{"arch": "resnext", "dataset": "aerial photos of the United States (SatlasPretrain)", "depths": [3, 4, 6, 3]}
Rows from block 3 of a small multi-label image tagger, named by matrix and row number. Rows with one number belong to one channel. Each number is 128 + 24 x the weight over its row's rms, rounded and kept within 0 to 255. All counts start at 0. Numbers have three digits each.
After each channel's rows are labels from the 100 images, of 14976, where the channel reaches its highest value: "patch colour" is the nearest of a few named colours to the mean colour under the peak. Only what is clearly more common there than usual is listed. The data: aerial photos of the United States (SatlasPretrain).
# convs1: grouped (4 groups) 3x3 conv, stride 2 (model.blocks.3.convs.1.weight, 112x28x3x3, each kernel summed), inputs within the group 0-27
# convs2: expand pointwise conv (model.blocks.3.convs.2.weight, 224x112x1x1, transposed), outputs 0-44

convs1.63:142149122121147130143145151122126127124145128130132167128104143068120106208132120101
convs2.63:188145136116099086127146134107099077110152118129175099132142122116145124131151151130095138167142156142125125092119169181109130099132143
patch colour: pink

convs1.79:131117142095177136167083150109133136123121132140150179130109153117132110173100138117
convs2.79:150161126121142104162122147080140126144134116152141147129116143144164127142156125128137113109135153148132104117130158110160083127133142
patch colour: grey

convs1.15:143104083142123154152120131153117118093095098120138149095115137147158167115132168093
convs2.15:118165100146143105114093137154141130107148129104094111152119096121128098133125114102118093132142116122147164117093150094195101125123102
patch colour: grey

convs1.74:150136137148113144111157153164159151147103154099121086114121120092190135125129136139
convs2.74:102139118185091104170136109133080138117129133095123144097163115131131118102133110187120133108109085079131147119159110151092124088121096
patch colour: brown

convs1.83:120109126143100134118132106132153144160162137097126150106106186094122112121071140112
convs2.83:101134122142087087136100137128089114099178163116111139092075094141137107150116160135100090112113144086115123128184088100158090153118114
patch colour: brown

convs1.40:125099146117119126089158128124127085143151120171126114166106098112116148113156163087
convs2.40:114143142150091118098101119144133116124151107135141130122133100131157145130145161102122097055139053128114147125124099144168144083095117
patch colour: brown

convs1.22:134126140131129122102110111112132088120174179117118150142110124157125144144127198150
convs2.22:143137104141110096146129126164120137146111122109060132091150188118172142126111134134136140121085166135195112110142166149111138163131137
patch colour: pink

convs1.46:140146113141094150107095202087151133124121137107120132115112158166141102129127116122
convs2.46:105131156158128205154096143156079112089123120130147125137097069136107098115136135128146106112140097084110166173169133100121127129098133
patch colour: pink

convs1.32:151137152111134122126163151151120170165129097130084145148132141177114139116109141084
convs2.32:115121105129171128092141144165143125128108128113101152160139142135123137098131115147081138127125117126165114148141142102130118096126083
patch colour: pink

convs1.28:120120102115107151107124153127162071142134154147133082113152093107118106124169103126
convs2.28:158145139161110150118126131106153133113144115122098071140092152115129183092118131127061128094125137138107146098122116169129134162115132
patch colour: brown

convs1.76:203106139144104128108101113144125118143130135113155122163080105092136117112121118140
convs2.76:097142128075106131109089166117135118124129122145123144106119159100129197100133135168114153110101129116115145116121148115142163085147161
patch colour: brown

convs1.77:145154126135149112168120174144109078126156119134115134127124123141147123195145104105
convs2.77:173132074141106128162124099086130124111126144143155133129129139092153132119140137131106133129122134100147112141134125103112127099098171
patch colour: pink

convs1.45:091088141118143125078127111107135102150105115127156138160102110100114168155153113151
convs2.45:119136105122155148146139125117124132129123163121120109157105138114102119187086110152105135140090147152144124125098106132142133107126095
patch colour: grey

convs1.102:130117129155128132141134097120109144148141106156108095118076201118146125100141134150
convs2.102:090144109101101098085129122123104094150135131122135082133095100105133123127132137108143125129088181103149152152109135100124110099126130
patch colour: pink

convs1.89:104112077092118178108162121113123151113127134128151133177120112142162136143125098110
convs2.89:135124130133087173117140119132132124120089177160131106158111125120120125111135112106107095138136102100136181103124112142104136111114132
patch colour: grey

convs1.19:155109127111126121163130150167156166115095117133176143127153123131139154083132136086
convs2.19:126127153139088156129117120102139108140140128157126140118109149113113101106185111142128135098175134099183108135098067143104130119140134
patch colour: pink

convs1.9:130120158120136111151192164108104182112110129095143136160117100125116127110118144111
convs2.9:151101183106124116133125135115158178158130110115105099151126143157095145138175126138106084140140072133113123133166129142123170116142139
patch colour: grey

convs1.51:097135144115102133171150133164143146123096101139089134119198122141129110152122134139
convs2.51:112106116121172112121123141154154181121111120087110122101143125115175138108112114107141118178142126125120120107137118123132130124111136
patch colour: pink

convs1.44:148151145145126111079118162098130146105124099100118157128096134172100081122119117139
convs2.44:113101143122128178089115118115088114119102122127161121135131085119133114105155112141115131086120129125115116180161110134123111090111104
patch colour: pink

convs1.90:122117120151164117111159111148112138125117116192136104126111157134198125137149131133
convs2.90:124106105114107120128101135177135078146104068118127104115106149123095167070156128113153156085129086106104125100153109142147117164111110
patch colour: pink

convs1.99:122129131094155180124129147151094118177182120101166102141106134133107130118130128127
convs2.99:129137153147133144106175144134178138119116136126151107114113104146104130102111141120144148142093126142104161092185144130137102149122154
patch colour: grey

convs1.5:124148124141110099171168173133136159102114148114140117193097128118115123116126126107
convs2.5:078162157132117127157111122102155143100112127108167173146139109133141132116147138128147117066149116105129149127116121143129140129129136
patch colour: pink

convs1.49:108077115103105144124107157121144119141132160139179112154116122086142178135137127142
convs2.49:105121130122081116105140136099114115124096115157120130168149124111129164122109118130080109158104142152135125086114177123129106141112113
patch colour: grey

convs1.31:082097127116110125123139161108137088107107123159157125101141084099126101142124107166
convs2.31:139134138162171165136128091124098194114133124133112146191094141126100147118124119110115133140083181109104124141112109106099099158147156
patch colour: grey

convs1.75:116146145125110149083122091147151148154094155124168125133115140118161117129083161097
convs2.75:120123110122103114108132170154108096097133130138146131135158109147108120123123151216158129128160139150115154138129096103128124152101134
patch colour: brown

convs1.14:120117114109132174123138125188125141101104089116141160127113156156128172099150125115
convs2.14:161128142162090130166155117127114098203153108134148133109133139118153126161103124120102109130126134135096099146126124112100093089129101
patch colour: grey

convs1.18:093093109133095183092101112145114105156125133147133154106125146143100150158103136140
convs2.18:103166145145127124106181107127178139127102134114141144096125125117102161113150145103118121149149102132131151121075143159125108130121111
patch colour: grey

convs1.53:121092127158125148116094125109171109163138129138123199129120118090122121103124103112
convs2.53:106110126155113151151083154125157110130131161156104138115151104160105160113099091144132166130113129119148175094157087149126142124111128
patch colour: brown

convs1.47:103125114112101133084142148140136092178148148144145077103098123119103131106118107105
convs2.47:146125154139106150103144123137116137161132098151096135138111136132108126097111132126130209043129098098103115094132146192149164114078114
patch colour: brown

convs1.30:158173132117126136089155100107141128155119121135130088125098094176091102131119124112
convs2.30:122118095129111106115142126100147130137105110181109141134077161115112121149102118138158127141108093116092111194117096150139138126101144
patch colour: pink

convs1.56:125129111110180129159119126115111103109114127157126111127109166165073162110122115163
convs2.56:172095079140189126166115144173097157096097116112128134132131090134162152112160119133109129130116110112116090140167134138111104133147124
patch colour: grey