Weights of a small multi-label image tagger.
Model: 32-pixel images, activation silu.
Data: trained on aerial photos of the United States (SatlasPretrain), 3.2 epochs.
Rows from block 13 of a small multi-label image tagger, named by matrix and row number. Rows with one number belong to one channel. Each number is 128 + 32 x the weight over its row's rms, rounded and kept within 0 to 255. All counts start at 0.
After each channel's rows are labels from the 100 images, of 14976, where the channel reaches its highest value: "responds to" is what is common among them. Only what is clearly more common there than usual is listed. The data: aerial photos of the United States (SatlasPretrain).
# convs1: grouped (4 groups) 3x3 conv, stride 2 (model.blocks.13.convs.1.weight, 336x84x3x3, each kernel summed), inputs within the group 0-83
# convs2: expand pointwise conv (model.blocks.13.convs.2.weight, 672x336x1x1, transposed), outputs 0-95

convs1.41 [128 143 129 145 146 106 146 191 103 135 147 120 145 146 161 139 112 117 109  91 151 103 141 144 227 180 154 198 138 142 152 120 147 105 169 109 161 200 101 159 130  93  91 139 184 175 106 138 124 157 122 168 111  90  63 123 123 108 151 124 165 129 166 167 127 149 101  87 153 132 108 146 164 192 156  95 147  85 133 121 187 171 168 149]
convs2.41 [ 94 165  78 152 137 145 159 176 122 155 102 128 129 158  75 150 180 176 132 145  64 127 130 118 142  75 157 139 157 144 107 131 148 166 122 141 153 134 155 105 168 148 149 135 129 169 129 150  65  89 167  89 120 122 170 143 138 135 128 196 120 130 153 143 133 157 111 201 118 125  52 124  48 124  76 166  95 169 109 165 157 107 111 132 116  89 174 176 129 143 172 141 110 113 113 106]
responds to: building

convs1.80 [130 141 185 138 134  88 114 166 123 138 195 107 121  71 124  91 114 138 163 114  91 160 163  55 111 104 128 114 140 104 127 129 150 174  87  91 108 149 131 109 124 114 116  91 116 101  83 172 150 146  84 139 123 118 148 128 104 120 100  95  89 144  88 109  89 152 126 133 111 114 101 132 131  65 129 165 118   0 108 146 165 152 118  87]
convs2.80 [174 156  39 101 156 150 118 104 103 112 171 124 101 153 133 118 132  76 141 111  87 147  87 117  87  65 131 201 131 139  86 134 151 217 177  99 136 126 144 147 156 125 116 129 115 255  85 164 139 182 175 104 129 149 127 129 131 102  73 112 101 116 155 143 148  93 159 135  59 123 115 139 147  58 111 137 120 145 144 112 108 100 143 118 100 145 125 112 125 151  80 123 145 136 109 149]
responds to: river

convs1.262 [172  98 112 144 143 136  51 114  96 111 130 140 108 146 142 102 130 167 105 143 168 143 170  75 100 133 118 148  97 130 172  55  57 115 138 124 127 168 141 127 127 119  96 110 134 155 139 132 170 100 118 127  14 121 142 138 159 126 117 131 155  94  85 158 135 136  61 100 173 118  87  74 114 143 149 117  97 150 196 127 157  95 142 179]
convs2.262 [174 111 142 171  82 153 103 101 146 158  40 125 120 120  66  98 141  85 153 162 118 134 101 196 138 115 119 115 117 236 113 111 135 125 133  88  76 100  90 129 155  99 122 106 127 115 135 142 165 102 149 106 147 105 116 160 113 111 113 130 144 156 105 169 106 107 102 105 136 137 129 103  65 117 170 132 127  56 144  91 139  67 126 135 143 125  95 110 197 163 148 124 117 160 133  70]
responds to: building

convs1.294 [144  72 117  92 133 131 195 118 121 115  89 101 162 105 129 101 136 161 122 121 149 114 127 101 129 108 133 166  38 110 153 143 114 116 121 112 122 149  77 166 137 131 100 161 137 124 112 130 126 142 123  31  80 120 191 115 158  92 115 124 104 127  33 124 143 152  95  96 137 127  91  70 147 159 173 128 119 152 166 142  61  96 145 185]
convs2.294 [ 74 115 109 131 153 123 126 101 161 142 107 100 105 151 153  85  93 166 196 153 152 102 111 141  91 134 158 132 126 117 147 129 204 153 141  72  89 137  87  80 128 132 109 134 100 157  78 120  75 176  73 139 191 193 153 168 144  96 151 142 136 136 113 156 119 131 105 119 153 156  83 109 120  93 131 125 123 117 125 175 131  68 100 173 122 132 210 161 133  96 109 115 108 132 142  98]
responds to: river

convs1.221 [120  77 150 119  80 115  92 113  62  78 163 128  62 142 149 162 162  98 133 110 104 114 132 119 122 171 144  97  91  95 134 101  99 111 153  88 146  83 114 124 140 141  96 154  90 125 113 105 123  99  73 103 147 105  83 156  80 109  62 182  74  81 155  79 114 132 127 153 118  91 108 142 162 150 158 117 162 145 102 107  81 160 184  65]
convs2.221 [114 139  62 171 126 101 108 110 179 177 139 131  86 190 146 131 142 177 117  94 133 117 119 142 150 105 126 113  99  67 125 122  99 167 137  64 120 107 132 132 182 149 127 175 167 102  94 156  89 104 168 182 114 117 114 106 153 121 174 175 139 198 119  84 102 132 227 118  62 131 177 130 108 125 107 138 154 155 146 136 212 123 128  89 107 196 136 131  85 129 182 151 110 125 163 119]
responds to: crop field

convs1.39 [138 125 119 117 180  69  74  96 130  91  90  73 112 126 139  94  96 143 122 147 101 147 134 154 119 110 152  87  67 124 203 130 119 107 117 141  85  99 163 116 117  92 175 117 149  67  86 156 129  94 110 199 138 108  96  68 153 160 147 150 129 140  88  61 105 116 116 159 128 168  81 125 161 100 150 132 134 174 127  82 135 176 137  79]
convs2.39 [ 99 125 115 119  74  94 151 162 123 130  84  97  98 137 107  99 114  90 182 103 130 106 115  95 123 109 137 107 121  93 199 186 113 198 130 166 139 142 112 130 207 134 111 121 113 125  69 165 126 109 112 139 142 101  64 118 109 142  96 129 116  86 127  74 196 146 127 108 130 130 184 124 106 186 167 129 148 129  74 157  87 194  86 144 112 129 130 164 136 108 142  95  67 163 141  60]
responds to: river

convs1.224 [139 157 140  83 137 207  54 114 125 100  82 129  85 153  94 169 156 161 183 118  72 146  94  94 163 104 152 118 163 114 129  99 143  61  94 100 120  80 115  44 102 127 107 114  88 104 124 105 127  90  93 134 121 112  78 103 102  96 107  73 151 108 110 133  97 112 108  79 173 122 126 120 138 129 132 110  79 141  77 124 125  95 160 144]
convs2.224 [172 135 135  96 144 100  57 112 136  97 112 147 108 114 172 129   0  94  52 191  80 130 140  82 107 109 130 108 162 133 113 132  83 112 108 139  65  88  80 142 114 141 144 120  59 162 122 158 135  61  85 115 124  96 152  77 105 128 137 223 129 166 131 194 116 101 139 124 165 135  62 140 140 111 136 151 135 139  94 152 154 180 124 188 164 131 120 137 185 127 147 108  58  91 102  87]
responds to: building

convs1.78 [100 121 169 118 123 156 111 120 123 168 184 108 106 121 115 117  97 132  94 132  81 171 175  72 114 152 110 133 104  65 145  74 132 161 104 105 104 141  83 104 114  43 120  97 160  95 160 151 112 108 116 164  96 144 143 183 141 141  93 153 104 166  71  98 129 212 107 113 136 152 120 161 152  58 148 142 124  68 112 107 102 153  95  98]
convs2.78 [146 173 117 140 124 211 150 160 118 126 140 178 113 132 114 130  99 176  32 132 211  72  89  51 119 125 106 145 122  69 178 120 128 143 111 125 150 140 148 141 141 129 146 145 127  73 109 132 125 104 124 129 165 151 154 147 120 156 125 143 112 170 121  98 114  99 139  69 123 182  72 127 136  67 120 154 126 142 158 111 115 133 117 138 134 124 140 148 159 178 115 115 139 152 110 122]
responds to: crop field

convs1.330 [126  81  63 156 107 151 153 150  88  67 114 103 126 123 151 126  98 149 144  76  61 132 157 136 151  84 121 154  67 109 150  93 101 130 118  71 105 130  54 123 124 149 140  80 128 140  83 108  65 118 113 111 123 111 173 144 162 112 127  91 144 144  46 127 106  97  95  94 104 119  82  89  86 152 182 123 116 174 126 150 109  97 138 162]
convs2.330 [116 129 168 106 137 100 120 107 118 147 110 155 119 168 143 128  87  71 132  89 142 156 154 172 151 113  98 149 154  85 165  75 133  95 120  74 183 137 173  69 142 160  82 156 131 215 136 146 135 170 192  96 177 152 113 124 124 103 114 177 122 163 191 153 158 124 156 100 174 139 186 126 171 135 100 144 141 221 208  75 143  75 120  97 152 145  80 172 116 111 152 120 130 138 129  93]
responds to: river

convs1.152 [119 165 136 113 128 109  82 112  94 123 153 119 124 118 150 158 159  92 110 121 133 182  90 135 161 177 164 115 135  63 124 165 120 122 179  90 124  92 119 115  68 147  96 140 125 124  79 123 123  50  95 165  91 123 119 118 128 127  86 146 147 175 129 144 209  89 149 111 120 131 124 127 160 107 135 106 104 207 157 216 122 121 108 200]
convs2.152 [166 139  91 142 114 167  41 147 188 163 161 147 159 109 150 115  85  34  96 150  57 164 115 136 133 129 135 131 202 193 110 138 166 134  84  69 144 169 129  52 134 123 118 143 161 176 139 171 146 134 138 130 147 145 169 127  70 115 162 150 132 106 130 161 159  87  75 143 116 129  92 157 136  85 130 132 135 122 149  93 121  94  88 124 136 148 198 114 114 158 133 108 123 161 136 124]
responds to: building

convs1.238 [159 126 126 147 154  93 112 173 126 150  91 114 105 103  96  76 157 112 131 123 137 158 158  75 229 116 157  93 165 193  84  92 118 140 152 109  88 127 138 158 103  93 119 183 126 127 175  94  62 119 145 107 126 127 100 116  78 124 116 153 138 134  88 105 140 128  70 136 156 108 108  86 121 112 105 136 178  57 142 120  63 140  87  98]
convs2.238 [132 150  94 164 147 146 171 117 140 155 108 170  97 125 144 123 147 118 128 132 127  67 147 187 121  52 128 120 111 161 150  99 114 157 155 131 100 125 117  91 169 157 188 155 118 131 117 143 103 145 160 122 151 134  75 194 180 133 141  48 156  73 109  71 115 148 136 156 106 124 138  83 147  88 152 118 166 115  75  84  71 179  87 182 147  88 122 130 108 163 128 182 146  89 122 152]
responds to: building

convs1.200 [114 188 126 113 184 157 150 123 223 123 133 133 146 130 159 162 113 146 131 124  83  49 137  91 111 117 139  78 128 111 151 101 104  98  95 136 131 112  87  98 202 127 108 142 198 120 144 147  97 127 123 155 138 121 166  74 104 151 128 155 116  95 133 120 160 148 136 190 150 168 146 122  98 133 118 130  72 138 140 127 168  31 128 169]
convs2.200 [ 75 132 100 103  96 125  88  70 113 142 164 147 134 120 114 122 108 148 169 144 166 123  94 126 156 106 125 124 113 106 169 170 118 148 151 178  93 109 111 148 158  71 129 143 117 127  84 112  82 105  93 159  94 169 145 165 159  74 148 119 110 120 137 105 117 131 153 152 103 105 116 155  75 255 151 167 150 203 105 143 136  79 122 100 135 139 143 144  96 107 163 160 124  76 102 128]
responds to: railway

convs1.241 [153 182 159 117 135 141 124 131 154 119  95 143 123 139 147 114  82  75 135 162 108 109 129 113 151 141 125  99 203 132 104 117  71 112 118 114 112 148 108 108 244 121 131 153 193 187 113 118 136 149 132 186  86 134 115 136 111 102 150 132  99 176 116 145  99 120 150  99 137 114 132 147 141  93  98 135 126 129 118 104 157 116 135 255]
convs2.241 [141  99 167 130 137 153 141 149 141 128  76 140 167 161 131 119 127  99  83 136 134 128 161  72 216 101 127 129 161 122 152 161 175 100 126 136 152 117 116 159 129 146 110  59 134 153  71 142 120 199 116 140 134 139 118  94 107 128 116 121 135 107 112 131 135 118 142 127 144 139 124 120  78 144 144 135 127 174 171 125 120 119 113 101 137 168  91 129  97 142  78 124 116 136  96 104]
responds to: railway