From a checkpoint of a small multi-label image tagger.
Model: 32-pixel images, activation silu, depths [3, 4, 6, 3], widths [128, 224, 384, 672].
Training: muon at rate 0.012, 10200 steps.
Data: 203450 training examples, 3.2 epochs.
Rows from block 2 of a small multi-label image tagger, named by matrix and row number. Rows with one number belong to one channel. Each number is 500 + 40 x the weight over its row's rms, rounded and kept within 0 to 999. All counts start at 0. Numbers have three digits each.
After each channel's rows are labels from the 100 images, of 14976, where the channel reaches its highest value: "patch colour" is the nearest of a few named colours to the mean colour under the peak; "top examples" is what is common among them. Only what is clearly more common there than usual is listed. The data: aerial photos of the United States (SatlasPretrain). In brackets: how many of the 100.
# convs1: grouped (4 groups) 3x3 conv (model.blocks.2.convs.1.weight, 64x16x3x3, each kernel summed), inputs within the group 0-15
# convs2: expand pointwise conv (model.blocks.2.convs.2.weight, 128x64x1x1, transposed), outputs 0-127

convs1.2:535443519477571508520495455430527434490492450503
convs2.2:493423549548481459486359517487512513493511507493461478556487515460509500502558515550502540468437460491480452495425523523449507500506426454460475495440515493574435462520518523517561498559458512471550465488545543456455518421488512548518510488477499475427524520428509528503514502557422530536491468476531490546559446498476468490498496598535424553604493491557496494490459541463530522500466
patch colour: grey (80)
top examples: building (94)

convs1.10:485510453527551500439461457534433535437494458489
convs2.10:475522453470418459526491508484533317478529506468485522417499529440477494494581415489486506497488526546464524453447460567517525443454455518490501517461553506501498469441513563469539516584523534446472530484488419541457577525539481509543481515500494535489484460556519489471529495545490502442526480444478505512534492514486533516494483454539512586461526567522492457461471493463478446516458
patch colour: pink (29)
top examples: building (70)

convs1.44:570506506502513482453555471466535582462461491544
convs2.44:507494473451518489583516478508494509441526432425516499522539442514500447535534519558467476472482498432488521530516513410477528429487570449480480453475464460525494505480416458568489501416518500477556526530564501508437512535501501512419563445404552487451498425500468517496511562442554462485459473511475447491463456478477497531519495497532577525569464460486494486480426473467554501532443
patch colour: pink (28)
top examples: building (80)

convs1.19:447497440495433503439515541447499459444523476484
convs2.19:483491484411482474576437540487561492487503486566518511518426570532556538499542500548540514444527454511485470482457505571413510485473559538504643536496597533526531495446481526472493490526447518541502443552477483419475476518488549490478480464499547491505465477511541526467528408500462477541518504477526493482486529555520471511506492536480485480618486459513463523529446436498472449484531
patch colour: pink (33)
top examples: building (67)

convs1.32:472567458557518503595478473526487503506553515472
convs2.32:474477441492540551491489554538522492563481463534461463518416455464507474547526435465500508488503401411512439471482482468510471507547464523478478448460493476442533520445405459406501478497505517527509500565539480485534406441506495495504493486426448462422438458563510488469529603498555494498534508470482475525452473475545495524563439483487465530466484508440535491489532469557551489537509
patch colour: pink (25)
top examples: building (95)

convs1.15:464495513515452503500459480448515524588425544476
convs2.15:492411445561479456538535448473535517451438585512472522491442493502512481523535456522460550457455450534481516532537505471395459488511410459514489559520490503515516446453495519510462477485503467550498482489503443480499518468429499496532527483467473532574519464479492491514475522430520492528535522530467507513452563451619415541509462450388518411461443480479484473495485475545540474509499
patch colour: cyan (29)
top examples: building (93)