Weights of a small multi-label image tagger.
Model: 4.27M parameters, 32-pixel images, arch resnext, norm batchnorm, activation silu, depths [3, 4, 6, 3].
Training: muon at rate 0.012, 10200 steps, batches of 64.
Data: trained on aerial photos of the United States (SatlasPretrain), 203450 training examples.
Rows from block 5 of a small multi-label image tagger, named by matrix and row number. Rows with one number belong to one channel. Each number is 200 + 20 x the weight over its row's rms, rounded and kept within 0 to 999. All counts start at 0.
After each channel's rows are labels from the 100 images, of 14976, where the channel reaches its highest value: "colour at peak" is the nearest of a few named colours to the mean colour under the peak. Only what is clearly more common there than usual is listed. The data: aerial photos of the United States (SatlasPretrain).
# convs1: grouped (4 groups) 3x3 conv (model.blocks.5.convs.1.weight, 112x28x3x3, each kernel summed), inputs within the group 0-27
# convs2: expand pointwise conv (model.blocks.5.convs.2.weight, 224x112x1x1, transposed), outputs 0-74

convs1.23,216,195,193,193,207,159,228,185,177,202,218,181,180,223,194,190,219,200,187,232,194,241,226,214,223,211,207,233
convs2.23,182,181,188,181,214,196,206,210,179,207,251,175,200,187,178,197,233,195,191,172,206,197,195,204,193,206,167,201,199,185,180,224,185,214,192,192,210,188,196,192,180,204,217,194,208,192,213,184,155,195,184,201,218,167,219,207,210,204,185,194,192,212,165,215,183,196,224,226,202,196,210,202,232,205,187
colour at peak: grey

convs1.85,199,156,192,198,187,215,209,222,192,193,202,191,205,187,197,228,146,190,179,199,167,187,224,233,202,225,204,198
convs2.85,198,207,211,191,255,241,198,235,184,187,225,194,206,215,184,226,205,178,200,203,211,203,190,211,145,187,167,239,199,212,193,190,202,184,221,166,194,202,210,180,185,185,222,185,178,200,202,230,194,155,191,215,209,215,194,168,226,199,228,212,208,187,189,186,215,205,224,208,180,183,183,228,200,209,202
colour at peak: pink

convs1.21,176,209,224,184,179,207,202,211,230,201,201,215,220,191,259,203,197,184,211,202,215,165,193,172,208,177,227,206
convs2.21,167,195,195,210,221,235,178,220,229,226,171,207,186,170,205,199,184,217,197,181,235,205,219,168,173,177,207,184,185,211,206,198,213,201,195,209,185,205,184,195,183,185,218,192,209,215,216,201,208,187,207,181,213,190,184,158,197,247,172,163,206,176,182,200,231,205,203,203,160,201,178,200,227,230,177
colour at peak: grey

convs1.65,195,221,183,189,205,173,191,216,186,214,184,213,189,131,216,193,179,177,229,212,205,189,217,215,212,190,210,217
convs2.65,207,193,226,207,171,200,222,204,169,201,217,198,208,202,194,234,185,218,195,161,206,213,166,189,187,219,210,211,220,181,211,219,217,199,218,190,199,190,212,187,175,199,185,200,179,209,175,216,145,197,191,196,228,234,194,181,196,218,177,158,191,185,190,210,193,237,186,226,225,181,201,230,203,196,232
colour at peak: grey

convs1.75,183,213,177,205,196,239,166,224,206,236,215,197,213,220,204,199,191,234,216,198,187,183,202,207,215,203,248,214
convs2.75,232,207,158,226,203,222,183,225,195,168,182,200,203,210,218,162,185,208,206,220,151,216,216,207,175,202,196,191,194,251,163,196,172,203,211,167,210,184,171,190,201,181,226,192,208,233,223,181,237,202,180,183,198,230,213,197,195,206,206,167,187,184,218,200,191,187,174,236,229,206,206,190,190,203,182
colour at peak: grey

convs1.64,204,197,213,153,207,170,178,198,197,186,203,190,184,167,210,190,163,189,220,241,216,178,215,217,204,205,176,189
convs2.64,184,192,206,200,165,165,182,189,210,176,184,201,206,200,163,217,206,186,184,198,168,207,200,205,174,221,205,219,197,242,186,197,194,192,231,186,229,179,178,218,186,175,219,212,204,191,200,221,175,212,204,216,218,171,212,208,197,174,189,199,227,233,214,216,191,228,188,202,186,206,176,217,183,246,205
colour at peak: pink; white

convs1.108,207,230,159,192,204,180,166,223,196,178,179,175,179,217,202,207,189,217,181,200,186,168,185,188,197,167,210,177
convs2.108,212,189,210,181,206,211,231,196,167,190,253,194,158,192,191,176,212,214,209,202,226,185,208,205,140,168,183,178,233,213,233,185,193,183,217,171,207,220,194,172,205,195,180,225,208,200,186,182,193,248,227,195,209,179,189,218,175,179,201,236,193,192,197,183,184,247,198,212,214,203,213,219,198,221,204
colour at peak: grey

convs1.13,235,196,200,154,195,213,193,207,243,181,198,210,174,223,220,218,204,166,194,203,221,219,224,205,191,176,194,194
convs2.13,178,176,221,203,177,199,204,194,208,182,220,221,180,199,192,198,229,210,195,167,160,185,199,200,181,220,184,175,179,212,177,212,203,210,208,191,243,210,237,175,174,199,221,196,168,196,182,197,225,177,179,199,174,195,189,204,191,186,192,180,207,169,198,168,192,214,223,213,191,189,204,219,220,158,184
colour at peak: grey

convs1.79,179,172,182,186,185,189,183,228,195,221,183,226,210,250,191,171,217,208,220,188,177,189,221,174,205,193,213,217
convs2.79,188,217,206,192,183,201,190,192,175,217,231,150,203,187,240,198,207,178,215,166,190,227,175,198,216,231,221,215,171,216,205,185,230,198,186,213,215,160,179,208,175,183,202,203,219,190,192,199,204,195,206,190,231,227,204,220,221,198,233,218,203,178,225,220,166,211,184,199,174,185,189,201,173,215,177
colour at peak: grey

convs1.110,175,202,156,221,203,207,207,212,174,223,197,187,245,222,188,199,227,211,240,192,172,195,214,197,186,203,195,186
convs2.110,226,191,195,196,212,169,194,213,217,226,225,211,183,186,192,184,183,207,184,239,166,169,186,201,202,191,213,189,238,204,212,226,193,201,202,189,197,210,197,182,184,159,199,178,228,189,200,213,203,183,129,202,216,212,209,150,183,193,185,177,195,176,208,220,175,242,202,182,203,192,230,200,202,205,202
colour at peak: pink

convs1.42,183,205,198,192,160,198,170,168,178,193,202,210,190,215,227,205,166,194,177,187,177,204,192,176,164,171,183,192
convs2.42,211,204,197,229,210,198,161,232,231,202,212,198,161,171,163,172,211,213,175,177,207,210,176,200,183,220,224,219,181,223,198,195,161,206,211,216,130,188,212,179,157,186,211,185,203,179,199,171,178,233,231,207,176,197,162,196,197,196,169,189,238,212,210,233,186,186,190,215,185,184,225,193,231,204,177
colour at peak: brown

convs1.49,204,205,208,183,222,207,227,224,197,188,207,201,211,192,207,237,230,217,257,196,215,200,207,199,193,220,200,245
convs2.49,225,202,207,204,229,218,157,212,185,184,212,175,197,187,238,188,195,232,194,178,185,218,191,197,188,192,188,183,210,209,204,182,185,193,194,241,211,170,186,201,215,157,245,186,203,228,223,186,191,170,212,190,196,156,198,194,209,218,184,185,182,171,193,200,175,177,218,152,212,172,173,188,178,216,191
colour at peak: grey

convs1.90,202,189,213,174,181,210,200,202,211,219,183,222,180,176,199,178,174,155,161,199,181,172,173,187,216,210,212,214
convs2.90,164,181,202,161,211,208,196,181,216,169,218,198,209,193,177,220,182,182,198,192,186,195,180,205,208,194,234,180,180,195,191,203,211,204,195,170,216,207,209,231,205,212,173,229,206,209,205,201,203,194,183,192,202,195,216,182,196,202,184,177,199,173,155,182,177,253,183,239,211,225,203,175,186,240,161
colour at peak: grey

convs1.36,205,203,194,220,214,205,224,257,196,203,197,192,196,203,226,194,250,203,189,225,221,209,207,238,204,223,200,188
convs2.36,223,183,200,216,219,173,239,208,177,192,197,214,185,194,202,207,217,200,162,195,200,213,178,213,163,191,212,183,197,220,184,180,179,200,181,198,205,243,180,179,185,184,183,167,202,182,209,233,201,201,194,173,173,183,195,206,193,166,171,238,184,198,220,204,213,193,214,171,195,185,162,221,195,199,159
colour at peak: grey

convs1.95,225,202,215,193,188,190,177,194,204,226,223,208,206,199,194,246,199,229,214,179,231,227,174,198,246,191,202,207
convs2.95,192,189,219,210,169,293,183,192,192,188,171,192,181,150,207,202,182,190,166,164,214,178,207,168,178,226,193,196,175,183,167,203,178,206,182,177,221,196,178,185,219,194,217,170,193,214,162,181,189,188,201,170,200,226,189,206,183,191,182,213,183,245,160,213,208,238,194,223,185,196,189,194,211,198,193
colour at peak: pink

convs1.87,201,136,202,195,203,206,191,157,201,207,220,218,222,193,199,214,220,217,197,213,237,221,209,188,222,202,208,198
convs2.87,192,215,193,177,205,190,187,186,205,167,194,179,195,227,187,175,182,207,210,214,189,210,174,212,202,176,211,204,163,198,190,181,165,181,220,234,309,189,175,207,206,199,215,205,217,209,214,192,200,171,210,173,248,209,181,166,215,204,194,176,192,206,167,185,198,193,177,211,220,212,193,185,199,220,216
colour at peak: grey

convs1.70,206,198,199,215,207,196,205,149,211,234,206,209,224,184,157,217,184,166,212,191,204,190,168,222,185,195,186,186
convs2.70,234,189,192,210,192,193,224,224,194,172,171,176,166,257,175,214,218,199,164,189,224,184,197,205,165,157,204,229,191,175,179,202,231,177,205,210,206,187,195,172,189,223,182,221,218,196,171,204,239,239,184,205,203,199,186,204,183,213,192,173,205,191,173,193,194,168,189,204,197,226,180,204,194,213,170
colour at peak: pink

convs1.83,192,209,184,200,194,226,196,249,206,183,190,219,193,215,192,188,180,237,198,202,204,205,227,182,253,214,205,220
convs2.83,197,196,190,169,204,158,183,205,171,191,182,217,214,206,175,201,187,214,198,189,203,209,161,228,185,197,192,209,179,250,201,222,203,195,220,207,189,214,211,186,202,139,176,186,139,191,224,199,201,188,183,191,236,235,172,168,213,206,172,207,188,185,202,200,182,175,181,217,210,190,198,193,196,182,221
colour at peak: grey

convs1.52,201,204,202,212,238,191,237,190,195,206,202,172,215,206,193,216,194,214,256,213,195,184,195,198,235,201,206,239
convs2.52,186,219,180,201,280,186,200,192,204,199,200,222,182,200,182,207,205,186,175,191,194,178,195,197,231,220,198,200,196,210,189,231,163,206,173,183,183,237,184,197,217,203,183,180,188,166,193,192,210,202,206,176,208,198,208,197,246,176,159,199,216,202,217,223,213,172,176,224,201,226,185,193,207,181,183
colour at peak: grey

convs1.107,208,148,191,175,197,216,179,199,176,213,210,221,184,184,227,174,167,176,205,209,196,179,186,182,207,195,214,171
convs2.107,209,186,228,210,223,162,197,211,215,220,240,179,243,197,239,204,179,169,194,226,193,192,209,196,223,171,197,201,231,178,209,229,222,187,217,219,216,187,219,185,191,178,243,209,192,196,195,176,213,187,207,242,200,232,198,165,188,209,209,201,192,199,199,202,195,202,243,209,188,218,208,198,188,195,227
colour at peak: pink